config.toml
image_size = 24
vocab_size = 40
encoder_norm_position = "pre"
encoder_pooling = "mean"
text_encoder_norm_position = "pre"
text_encoder_fused_qkv = false
text_encoder_bias = "all"
epochs = 60.5
lr_schedule = "linear"
Rows from block 3 of the image encoder of a small contrastive image-text model, named by matrix and row number. Rows with one number belong to one neuron. Each number is 500 + 50 x the weight over its row's rms, rounded and kept within 0 to 999. All counts start at 0. Numbers have three digits each.
After each neuron's rows are labels from the 100 images, of 14848, where the neuron reaches its highest value: "strongest on" is what is common among them; "colour at peak" is the nearest of a few named colours to the mean colour under the peak. Only what is clearly more common there than usual is listed. The data: photos of plants, animals and fungi (iNaturalist).
# fc1: MLP up (encoder.blocks.3.mlp.fc1.weight, 512x256), inputs 0-127
# fc2: MLP down (encoder.blocks.3.mlp.fc2.weight, 256x512, transposed), outputs 0-127

fc1.484:483510411590494500468527475458497479595430470534455541480540564444489560446499453502529432475444507480391577468538462477541434482499478502530547504460483474528516433477534467455500436499467560517408424531561494456502451573509410558444576505501469445425481570517523553454541495512518547574426539452577495495500533550523457426490572544500546529611529540584557451516559478505605441446452
fc2.484:578425474469603537421486505502473555484550480452446475438550490483529505449537458431463526479466512515487553453462584524442516573434575434479548445525585444465497485551505420476434513481536447531519443586453448508473541463408493527528515557562529501475479534563479471484479500490588563606536405467441598588536453642539455503542549483550470492560526616517558537572443438477460441496515
strongest on: phylum Arthropoda; class Insecta
colour at peak: grey

fc1.452:480523474557530494469448476518479480516501489534482560503489468547551560452435557435566461480452477468450491441457546476528399571528535548456424486469559358535439503482448488395486481526457490450531463431524494454597449495527469518498565576528510529477481541521459583503458481481490518481491474471473565460512558569442489580487573582517434565499538490501458540623582535471503529458565
fc2.452:539537493553546443511532487511482439559407491501488573478472553467546499399425488484508497490550469510438549463483517476511420537441526526484398394506512465533441429448520528455473400502465491494479427447535532433587575512437433508537534538608547471327429590507470552617499519510497486438495468545507565476559547593515461476447519477531470479520560563521479426604498463470586510397510
strongest on: class Insecta; phylum Arthropoda; order Lepidoptera
colour at peak: yellow; orange

fc1.20:491585503576497471517526465429431475491458461557495537512494570467450584514456484425510500452479378507405529432494546486522412520510516528577437534461535460585496557429495436498550472482399610499493479438533546389521478570464502542570574512555526524437599605509456551456505492382507533500472538527454501497498551572487435558472561547477496503525510518425482458469548552428537451527537
fc2.20:486433473531481484529529529580418503500414434506605463527429475417578545458478461493456558507459579534492541554558498549512447587470627482383546486384480574482458509558520436600476538532516461535480512562531447524489495467510514577460446516472445374548428504509490369453499529566454529507463527394530513512591585533560548479460435489493468470426481507555524570547494447504507463410536
strongest on: kingdom Plantae; phylum Tracheophyta; class Magnoliopsida
colour at peak: grey

fc1.30:518501462510511488477422516545532480529444478474563474550426597533472553557468483397517437475465556537410496504500584474430449573514569474411473442552391530502412548550466539491448482492523483445499598568524524463586416491506505497581517582549393461440479522483457531356404540524489545500524435477561490474528541424443478494572475571500500538443624461560539571498490512482543524494514
fc2.30:512470512570505486595513513461484447456413504577465576408526545534504551418497534550565590503444409497519529473458439450565566531559523476580455671433447491556577538408602470492526503485604506510459453488575460464581543534494505587456469508469565532442534578502603529494526472411481460526406510493433558528465500569514510410474519462446568527624527464552476546477582555488540512538415
strongest on: phylum Tracheophyta; kingdom Plantae
colour at peak: pink

fc1.119:632532554542503426488465535483411555567532481583436449541562493509457496460445534431451483480505392474450508463425515484399412572479534529508401443517440486573520510508500384403462517518572445427528463499497521445479415469558532497578604469505447478517467465480499551477476549452453582457460562483552548499487511517437364440549604515495524508501454563410521478499566524530517519483539
fc2.119:508429524456484492512492459541584491506532498474525479566456427533478527559559490496574537518373612464575461555440498603546518464443559488566584508462595438485499510528466514499623485587484475483489570587543497609468470411470544615500458517434553520541449445573431479465536527509525488493532459467425473553555472448553604577467455503564432511449509475541497526526381509522400475570542
strongest on: phylum Arthropoda; class Insecta; order Lepidoptera
colour at peak: brown

fc1.456:461481451574451644422568539402455561495466433526471487502464377483558554485515442476505383502455424514494586381495459549484501433616510537555479553370529569516588544516527459476526507563581527536468476546548513461510545487522538516442496459448505478502549537544501479560473366452480471487431606465447633513559518597486527482487491463530465555503548615529468465487578513406534473424458
fc2.456:449518556471516451568562397513550482509458496466478599502586555458434524560512576497448486479567470522503499588446553491498484544454493532479433433424530370512546458540472534511535496542474567520514447514454559481469421552535482414606490493467536452550438586467556469568464541547382448539539460451625516504480490514478467481571510526490546476432434548476425424544588520467428541523535
strongest on: phylum Chordata; class Aves
colour at peak: white

fc1.59:517456492465506587450501500488416506492462497517430459524475486518506516450502467413432503557402402487396551423503452493453564487545566507514551539484512531627530550466483523470450497506500583469421475494521469462493500479434507527541518505435484541520502515501489544489463510388477523510326546476491553599592574531510455468562494544523520450596397516504436502454480595519561476590435
fc2.59:492543463467536453508597379442426485483518497461435532536502428550378491534566524532578528551461492484502551586475484497509469431513499461479471546542573526529508515493518520570562442602539523471469462544449429551434529533429466596454483431519542539542454457569524535553553567616559538496434487515536478517535569443546540505467449455494526483354449499462586427518422494608530510525545
strongest on: class Aves; order Passeriformes
colour at peak: cyan

fc1.272:394522487565400443489487595562499527571486467522551433521447512575600614463461496499484523538481443541504503488478583566503473460604452562441509644533449495564440541466512497457438485577429554484529535540526469425516461483525452532489565575494517458481529431518528541406498490453486616480472497528495433491523611535476461524371512535430496474411505446478525530429522544523500450497487
fc2.272:478567493452472436610465476503404419502466569480499557615456463451496518465462566547594506477518572489552501524487526431577444466489541553535536505501589488508551434542474492478492406493466488413510454545567416513540466518509483402420536602523511556513416484449399569589551515560531544504488460400411491560464530512553629461519545525514553509458446439472589484412522564485501557434459
strongest on: order Lepidoptera
colour at peak: brown

fc1.505:511476498495551506395574506441515537577439422453473513491548526463456604485490499588505511527446493498536586445486472486444587547507493478440415449448499510571516558419554438484530500527548478528466435521551558471493472531403420562568529439457522555442496540496496534513481506536465514537409522517520498500543488645471401463508525471352482493537492549486515491523483526523586460530467
fc2.505:449456449525551426448419541468462448491502455472507543491499520460451523466641477453479451490478520497543481525497512489511510575487554527367502578499515451493444544531500559511455561447535462570485517434560526507540568514464582556579388565500527547458558597589496477549539412482505456512570454422489446453580506457433535566561467514547569520485491500491492546502442501484517595475561
strongest on: order Piciformes; family: Picidae
colour at peak: grey

fc1.219:525541481505448517416533535511416483568471536570487507521458432573617578453457518508506498454447508437443519473444505532506519459466429565553532520469536541601499513491537508469489478505558551464441503514495445507569491491550442558468549503447469505565488478506482520499497511336455511479517487492502438567508547600496610481364551566542506513597447559494389590464559489497524499471490
fc2.219:466445522633527399429522495489554511466451476551495523574538518569568531418481527512506530529529496513489510525508497471482568520513451452517464501470446490462552540439561619478558521449569373484495409492558598442519515538520530466510519532492469501374530504534490506508461495526417478513476497463516469495494463549447542477472500468473464541591506428571524556411504502559555500420412
strongest on: class Insecta; phylum Arthropoda; order Lepidoptera
colour at peak: brown

fc1.58:500496490539498438503517494457391507583454465425582507587457614473487560546447492543537537558467522472520568435512465600494509493513497541435615547507400499462506557534433469520492445545392513476472468570536544431386411481510512524475512513451482447519472498499533490389491499514450508475360508525474544504498514404513494432509442493471471498556432434515546532520581551483462466462504
fc2.58:440481475493412549553468466520520446408520524497544458521515551618559479387465551495420536493437500477537545527430483480561499414508515451546517551471521457482425443428552462496514490561585489449523570511542377581446538448484512588557459492492550471627513547530414557555522461521492477542453530513427481575529497515552467547536477539497499521588471496538548550476523414437473446599411
strongest on: order Passeriformes
colour at peak: grey

fc1.225:463460498464521536431530477502523524587430383507511533505496526462495539567437488453543555527462493469437544524501500456483577607504482492529437527569558503505541538519528439534457508430547481557378454440497549410434509596409480534492531396506439433477518509509489480440500486516500527539433486551496537505522592595444499510471515469450387506465490511460526500577524505444610495472550
fc2.225:431439496534398485578403415545477499497533434495483503516498528543475516458543487438485511462506523551518464545520544555552550464499494546527480589502581502539519521583491516563533497529521499538496622523577551574480534525529499505446499518575575520520505520481518467457527463469417462543511530419505452533497502434462439546459497567609534510354544501510450452494541541434482553466487
strongest on: order Passeriformes
colour at peak: white; pink

fc1.155:432452445542463518466499483444482512627458459493427529492543451582503509580478527462547447467483508491477476475513544541470384504529485496508494557598460501476580508488554495426496498583503520563474477475463552436631382547521421487497533566517493485447437537534538486484485463480523565494548472575506580439453456474451445401483596486493432581455522476547613493525534525593469506402522
fc2.155:444503529545480404575468501500571432513554492411515557520430421501574583553475502566558484451505466430528491520450570537491502432546427549513513509533531434477471501461474637503558476553447420477473466463492557475448509455510488487491470410481437428578503504470426476588545475562486466508435520491565501459382449417482594507524457512469516487531514393418477466545535456450489576534573
strongest on: order Lepidoptera
colour at peak: white; pink

fc1.173:401462455475514521435488554493406538490598465622430466399505522622575499458490462464485540521484516504455555428477521547348505519521451541523468492467440419478533594444556457504482516576572514589454458429509516537480510515452470512544488449494492443387453493551427465531415396467517584414491511502504515471472504484465492435474517590405449615548533507456553504577453533511518450517490
fc2.173:518379459479529429546600466473524610478517433497470510502547493423563531428557552547509439433551503486496461495479533432434510513490565412511482493492470475394575475470484556436470583471560442565493464509421548553611524559493525475579476497516488497436423566523571442527476427480450447594517534465587523467476447560454468418516579490462568516538552553484533466463484436539525587476523
strongest on: order Lepidoptera
colour at peak: black

fc1.350:514538513491401504565604519494457461457425508439505451522538503545503508546525572581428452398496483475485563494552409489454502600438556522459504510420488463522500435586563494517417462551478580430474465508519521422549433563532496502548527444456481431598515467458528584491545467538469479496525472447614531479579511494495553441532573468525559424455412509488515461430507481438526502513404
fc2.350:491532485511603431520453474503559507496549522581478511442525490511315484457490479428498603540445491557518462507478493531557463574480511429547505352606529395500477508453498484485552504510488497492558437345465557585496582456494503576580516480535499495431490541518479468510456536532565567490561489513438499506453465480501460516532530531483474514558545492443535481608435488518506551492577
strongest on: order Passeriformes
colour at peak: brown

fc1.172:500555438569498504499457571489476510556453533544573471538439492504464516621479500426510464524463512486404558399422587495526406558501482549480461506591433580585490534497450591402485519603547574497513590504441468420540469479588499520490551501501406485581513470537541599518575470417560547501492472525503521576501532450533539491499567506407569529589484489447529566508519377431521459466525
fc2.172:490448550454446462470597443535448540450569507567455478485540465578544378512532577578345430539521496500513509558463401450464507475489459515539517506409566487445589552445586517506457532396505490557532512556573462491491462568457493462498490485509543468497441505477483507567434453480479410520522552431457425470578438535496554466465577481510538550516515479489471491535503501542450525581393
strongest on: class Insecta; phylum Arthropoda; order Lepidoptera
colour at peak: brown

fc1.486:457521369509550544543512518502460614548497459521505493494474396492560526464432489556452454533375543493488585506538472502500497386585485492508540530446484463514565541469504439487528482479503515495444413553504482458559462509521490597442503553455454446514439457568546512494472511525458459472425545496544578492563603501438415418472483465458425488528557507507486556477593554554548490426487
fc2.486:434512517514451484502464378508515570585611561470508534572498403521533467566512628509574460528481501568584519496534588452494507470543550574497474516469469410437563460628364490553540451541512389516509551569530555483472436557506538527441504501541516546468506378475462430450393546506433446506532563454555468473506491461472437527447534489500544468435508408452530528437564625463507553473560
strongest on: class: Aves; order Accipitriformes; family: Accipitridae
colour at peak: white

fc1.387:519497478614521457429453558499451596496522459495454459557422506471495553471525395427445518568470437457437530424375535623444533453580434567531465509464475456681475557483499529421496455587503503447452518483572539489484549443428499527545489503496452501401529517524426581485416392388531528499387519551483489535522529529502473506513435630466474499558443497462500527518502558494548429492445
fc2.387:423504535504485485451535527551514490468523489502554475480403563537499500499433574560529544511465550481507487465482502514504522538481485550462535529546533430467443452504403549506424511543377417417487509508420605414479512497543516531526531502488516569571526533486493500561573451472482435525429552410453514430484549443559477469478485524521437494497477418518558547534473392342449566482583
strongest on: phylum Tracheophyta; kingdom Plantae
colour at peak: black

fc1.357:417485491533372480497443497530526522555580478469525451524398454557568580526416511469531505451461517506513476543511538486518441455560552555503602527470532369509476482520440466486528492482409486562499533559483513492590426461589442531482533576557445485547468554535461487395528460427454533550491500444502549485497525517491477561433483522514387634425607443477585531530533506454482481484604
fc2.357:436479451485507490456508525554466524533530456503554545526489512474378485469566410481492559588516522597454502525508517488561553452566505459495487531468534567489499644530446448502506562481449528578563530527530490575498577436469524538469462498511529561415481527511481469512427468497564506549452496524402464462431496435470506491463427569421491512500495518454503465528356471507534455489519
strongest on: phylum Chordata
colour at peak: grey

fc1.168:511523482557554502512488538412520511448506507517543554391474513452504511443414498553507516493466551462474510443496544480369508544496448575514456445612472502504510558479556568488427507516446438466496488458436503353467478498526495527490590565532416531459466512552569543505586467480480473465456484483518533467521599497527539417434582504471532510573548470514476510575534545495527509513468
fc2.168:442513595446522604554429514504522424503460539485512509540468503553478467581479516491581522475535513423537397471499491491422418587409559510490443387525490452554424475596462473474462431534450538476484473457497630452421463458509420470448548476478466454519505438438434587503524551604549520533475370447485498555463465455511483464477467451548536531464569386538596546510450567524466480519519
strongest on: class Insecta; phylum Arthropoda; order Lepidoptera
colour at peak: pink

fc1.399:361563512501491572477484555591420517526484454676467503366428479544523588496459481461508476494469457525429530424526535563504480581579505536459441395522529523561467522462474424472552506404472509497519551447538541441478520427551497495476605570525490579471556533502497566468518457470497523568478502453465492511504555531478490501460552561365492478523615537492389518592546506463470462451534
fc2.399:546444515480476539632531418403523524417570482447465507590561393469450465520465548505447459529537453456590413464459470454465467399591573530644476364569465444538556408593463497507501443552510424366559514483463409561533432532500503424416526510543501503561469499489511535552414524548574489449515476468492590459511445548498475484562535552550549480463481468532566393485509542542449512455454
strongest on: class Insecta; phylum Arthropoda; order Lepidoptera
colour at peak: brown

fc1.70:561504480585506412525569460467534517465458444504561535561531446436525554498505432482563471554468455431478525506416465516489483585550556508512493476412477417523541477536452360503547503580499550417481443575553456543557373440484490572452483450519451395571420525579565502494500465563522468467497469518525563471497493510477557521590479508573450571530535479448496517490579568532502511468530
fc2.70:437480489583554435451497484438455450625491501474489551444490514457502533416515550526551508499423508450478574503503497469434547507424512583415467550497411450549437431568531574551477471537452513478423429512551574422467444566460459545491476473478522515443562507498525477540616563586426552546411530468478493557575542508506506563502506476484658452511514521537534530540473473437539545426466
strongest on: class: Aves; order Charadriiformes; family: Laridae
colour at peak: white; pink

fc1.494:395499486536430508519578527536509487528524411515496474449519575465626534379514480544473536463475462509542535493539509526574508457590494451482470554400506453478502432431555447487420504501510526521513468423660414524552569541521466546515495497513617470445548519492497482508434539510533565447499524516517540396539508548511467503517514471460502529529547470537517502464526524503551439476459
fc2.494:510496595519565432532359471538523514490505488558522549517521524487380523536589434506493534560519483479504458471444513503484549532405525537448451447506439505532466483547512505551578568532499525539511497477489577537423528500483510492494446499464479524522536573467532493458546463431431482535604461495454400509492491497466480479503479557602572520519525512508458560529508488458430506533497
strongest on: class: Aves; order Anseriformes; family: Anatidae
colour at peak: grey

fc1.163:504557477519406591474460573487534510556429483587430431489558553568552556532518523444437517512487392499402538412553542582497372525553569544495450515539439559626530432504534398439495534439539651476564493528471446516535442433507469523514552504565500444486572502461493600447422485434489499514508492510501489528553492519462529497478576575510479534478456595450476541454535528414469507470480
fc2.163:516426569528473458543442448463553523492476429522458501543487420530484547499544508499550450435546455445551418484528493544515449438501530675532437447571493447510526405610476607467562527599486427521437441487485586531491538531536491446390427552504482518549569488460520498559527492490500497523499456422430562578530437544485483539506510533552634467483555415435522517522552576495433595428505
strongest on: phylum Tracheophyta; kingdom Plantae
colour at peak: brown

fc1.269:453430387486427485565471486503452593553535470442505454541478431468517533428486516489568427515433523482526525500543554408506551450603533505517544496449560541515584494514467518484508519527564471503425528589487388507531390485406508593591483464617492483549497469649516508549450518519424367474486486456503507577619609567456477479435493402466469585462454557544501596407495521530572524467401
fc2.269:566438620446445477491472439571427614531533546424559482613502494504473423530495566526524519540596530508552481464415507529477470580454533542482600417386413483445430456619391437538515528478478498536511514569472515484416483469476504448486449532491439475529515568476400468490462460455448536570574534483500469521518472482461498531525530590604467533482484466529447538523467499482420522532604
strongest on: class: Aves; order Accipitriformes; family: Accipitridae
colour at peak: white; cyan

fc1.54:495492497523482487467478523529440560591494502518399455502521517534420610515541449502402516451456473509485629554467514605493552505597549469470474554354561461649517509545482479515520506495526483548505482481491543498494561494461459533522564521556515391491549494506484548439453415408452483556522512539420441562519533634471480525521558499450457494445496511506457489516557495480521442524391
fc2.54:486496451455525468450504511447632560556520549496468545435558489462479480527528471505532506568488576575593433505561441456480572475551477468595494479529485515418583510464477587428570535482558469541577415399477611572603533501475473527557496531466512548413477540532488434507518439438512437502531431533514504526437400468483448505562490446477447586565553494543575534520512476513457533485478
strongest on: phylum Tracheophyta; kingdom Plantae
colour at peak: brown

fc1.37:474541488553532521477545503430544488510524469646389562407533477545577599456476484434569485404468535447423476443470420500522431503506449503557437518539479460547532472562560452338540458458584448493482431593457525482418445495511369538439552503479551487477561472503514594432433524483550469497560435540459597503477514557452524549478578451507475495482538528580498435501548513538498498478508
fc2.37:468470514478455533482485486463477515487503475544547549535459483570484441527449529451565485520625480442478507515466498529480486530522471586579492573444500536524491580498480563490637480501437509524453416475548510409494511510497586378504479515548468483471473469550500441556538535396499484489430563496501504488395544507453434442453487539536512565523436457491555520480522517545521484541472
strongest on: class Insecta; order Lepidoptera
colour at peak: pink

fc1.284:532489471466458491501479487523495504543533488582439442504474469505391541517423480420445517462442388489440580513484510521477444499569559504498465503477499516608528539467490453490482549486562502563444474400484447471452487488484478508522568537568445455517488458528498557490513550466495548487395499502546471532553560502481432468474533517533430564472452548426495459533538518511573494565542
fc2.284:523546498440443506467580456526594496543528531411493487585480539531532475528460610520523485469428575457523474578436457523523517489448442503464518555514495397494492437500498560486498366527594464367501544587466504533456523507448446580554522493438530485464447540510450553451444552466430464597497505537534496558549541520550562502501523504547505527518478479469528505525522459502512485436524
strongest on: kingdom Plantae; phylum Tracheophyta; class Magnoliopsida
colour at peak: brown

fc1.335:613495425480456446511590454460448593451509432616474466467536475509513509473519400501445487525427441480506514458384416611456511462614501437570494423430489523545486506494526381477543512568572552519492476510441438553468521482351476554525471443501493511577475517520519513533472476492485483486458536577497562519543500450525466493445478436480388527563515525424494502534500428505499524560541
fc2.335:366482497481597569509502495469513447498413554473509516567498414442497492549515472514528536543522487461512500457490452427452490544512544507489487407474453541544528518539543470488468529534481485459476493507430505471553497477488531483453450463487406483466444464514500503649548419518599475589475513472527514499525467560556468445616530461480488505470459518498549483500380477576552452451534
strongest on: phylum Chordata; class Aves
colour at peak: black

fc1.79:464462508542539498468455488531468444503477516592493464444547459572439521474459520452543476514451482495411540429419491446515402553491498449527500418525495477529434521510507523473495528514450582553538536499489478423505496499563425508395589551512494526499478497526503538487610491440558564511538560440506567466495520456557542492498595549454515491498679486482558540599519439449506473496485
fc2.79:546513525415425483562561478414582519433525523517591531511550340442539468485516531575427517543538526494548419593497512518506620487531506565521491506537557444462640488485469534455567497490507442473497417586450492535522530559467545489522482486480558398559461495481511495567456500536472365492565533520554478448466391564482523495502493439510497506498441443496519480403572477591493570468512
strongest on: class Insecta; phylum Arthropoda; order Lepidoptera
colour at peak: pink

fc1.500:535498436540505543458504516495428585558513504510503535526506465557544565525498458513510441557423519442473499373356547564389525456524495454500528605421483475519549553472477562441527498545585479551477425592532473506509492510444414608582482459478497444472450578641428527521467387401507488462444480513519531548519504543447487494533483438510468598620605597575511551516477445472611525475501
fc2.500:422474511501470577484529536537560552595445494521479504554477538637500465523547519556563518547469571495558590546540461545565569504510518450636552587482452507459527495470535539576587505598578511465420482476520494536459486511493436567544441394441541440475479532497482486482479516487514445560468578487471505652536516450442505422510458418491504489605457513532503530496464486523476449507421
strongest on: phylum Chordata; class Aves
colour at peak: black

fc1.126:566493482540457427528519420442481449589438391508496513523466515500436572376516478409478547527471403428535514508425451584564363580533533540543455485374478435515475472579509362504536459456541546470454499574521466521437501468470535549534485511443552510436512551522557505424434490375496495590423576443482599539550511595456478590600519554478510509547469525456486455534610405453469496486498
fc2.126:461520517433559559462489513490513433538519612406540514542556424486583431526446567564566492520542498546594545423542483443478447550537529522501556511442479535454581470439504468494489469491430485443516479444456551428562472534435518408405484497485451454503499463503486532630616485540494558484476567522420495439480469510592484550532478451471471513502558460532521504513441551490464431485480
strongest on: phylum Tracheophyta; kingdom Plantae
colour at peak: grey

fc1.117:563522456461485391463481514528499484571462523583492497507477523544492516450445500466467524531499592468407576540446594495444505609543457463372487473452485506545515567473513447506481538506581459514498562595536439530457469456454433508537582526602429431556411497507555540467499520530526538464471415480546474540499582527532506478473541509425430587485520493501527556521488471549565514543550
fc2.117:522462548409484530524452434456610494467559488495468524535539457488498477592560533515530503487489522404592346461495419554530493422496465461703526533557535443451569442561531464490528491537483526509557466455428626546367478493524493494426533435432585575487507449519462494477553519511520507475581470463448458497427396497471493507563529521555478514531478453433503493510525547490443486511493
strongest on: order Lepidoptera
colour at peak: brown; black

fc1.457:457546379534539486508533464481473609562535428527493542518503400432516544454490502503499461495419490498502561509511463467539461437605465523592458531480496418487573548508557397461551504527525458526453377542529501459547487519522473569458480566539417453508477476598573480469465537503501432445463461472534559451537602515427439504443518508474352586519606499520463505489608549547576508437461
fc2.457:461470547473473499436426430554515586579635576452510493566496392551518458622533642527579458519494504563586519490591546489518528530552588539456501560458510435453486421569364474562487515489427455524503542514524555542508464545529537485435492497510490552498538391467514403452440576534463488479544545446514522462453464477433420508413533504513569512462503390459501565443502604481486553513589
strongest on: class: Aves; order Accipitriformes; family: Accipitridae
colour at peak: white

fc1.283:472550466502496524448521483494453471470495480644461462523545547621503508569561468392507477509459386515416450499435478510504476512523458523517493544540510546619443519456564405476523524468529631462517613462518484492420479447450445567528590492461508517567536453474521635402503508461503526550556445523545470544547555345474517553507535574537491476517503446536384477540506552538555518537544
fc2.283:505460504467579492534537551422520461512480530365598525495550478408497506547460508565524550546488469522539490406590501429462441458496514510539511504536502496445521484435557458551424522530434505476531438498432514468556443463579499458515502481416471590486436510601507465497515471536587548456549516440543487407516425474547489476554548467466499504506523522438532485475497507458478496421499
strongest on: order Lepidoptera
colour at peak: brown

fc1.371:526466487515587472481533415463499521519469410460504575526509565460544523583423464445538504508453486453440517535444518519494506526496462454520471542576544406510567529468507491530485453492483485495423470488482580469454473599431453562408498479500440463500429515566491475477534507506501494499485505524520548469479562585505474500497463512456467524432560467454540468578549541453527493509544
fc2.371:453449481552360452596445462487529496524479490514535487566485448538478560435532523406471491496494497532553489528491581522534513533491559559548502507469525542507489509636391552560521512545531503453548602554558569521492559553554536475497491493544517504561523535483460511500559455474430479550527508447530499546540576373479530552495473515586519500414529479472442471442509425448439583498552
strongest on: order Passeriformes
colour at peak: white; pink

fc1.227:510494466525439491475462536536380561471500405567519404553446534476447522426411466472395463488442429440439495519468617487451428508525506558394553446412546563491440548443457495503417550465502554518464611533504418493496481432530555558521514515559455494527513501538532510501550502388544551506486422434507479543600549475514505510570526610500503581465466509494546461482506523519516409449571
fc2.227:527537491459463441540632370461460487532439428483496519507447566494513516587468460444552474518509507417497506580473449520559441523508500466481533497484465537485515462576492399525460436487543526495483462435428487528399483535446476546583472492414481502454475515499514501529541525485482515564497515565530454501576487528440442434507505507510461530513456539466519370471560468515506524490594
strongest on: phylum Tracheophyta; kingdom Plantae
colour at peak: white

fc1.245:450466461640503413545498492430547561594573463561460529444608477498553558459463459547526513434483464526479480517465523504456536454489446601569444429574528428475551494501554418412555566454530464567534411426477459490519455514567484523545529561599465491447501513517514486546503479533541508399532409501536444444488450451446542534479563540394475547543531465524437433502614561500514532530476
fc2.245:510455539410444499426540486505432462485472537542543492582565477467571500406513602489408487522419490475532511412470519434511511449479556382509501595438508607534530506421470474478440506527503543469500505581527432533502469490417569532525488403427576503517486523491499517493581553428430520484472594508504601566583523593503440415549497502580540572534473543414440556469463545513442521453439
strongest on: phylum Arthropoda; class Insecta
colour at peak: black

fc1.127:481484422520573492506569435536485479492517386606451524452465516521516490455525437460544495471444477450442566492467427561541532546479492551501498584517461393535528484437583485564548504532562537508346465525574446531459510503527491549453443503436542546557505532528595419460432552461552442406452515506428489512503562458441465498574456472545488496656480491602440495497548526596572483499541
fc2.127:504509466469501511544509602531525476493470507476551479510540517349596565523546447554420566522534468576427531445579509515424559425501500444492445545525441501572535503461553482538446527566464548483502424560531531448519520421480537494519487480546473390505558467442441522477424498658506461443508531518514520465485471497543470501527466504364474461422529488407478493511494507451473491518448
strongest on: class Aves; order Charadriiformes
colour at peak: grey

fc1.67:428441374643521483457457530490485521539589457438455496491548480533486518493513502527544428487448594446478556529493586504501492461481421456471612454582474510501479512511498540471500503501460500580528505554466472483522459490526462578469507448579468527476437433562535492441554539512572542479523434520480460489465546471487414492428546562430551574538546464566601541454469546514637491458455
fc2.67:487607582524613489545454430580516492542472547469527577499455486512419506630464522546611507569444508519556541485487446478523462501464513585499527613428442444512543523556508527561584472532528490492417466559502575442414455503485456539417498527442421543502442394459518500460577527482476523518495566492473430486503481419503524462479508406473562544467495478412436541523551508471529495496551
strongest on: order Accipitriformes
colour at peak: white; pink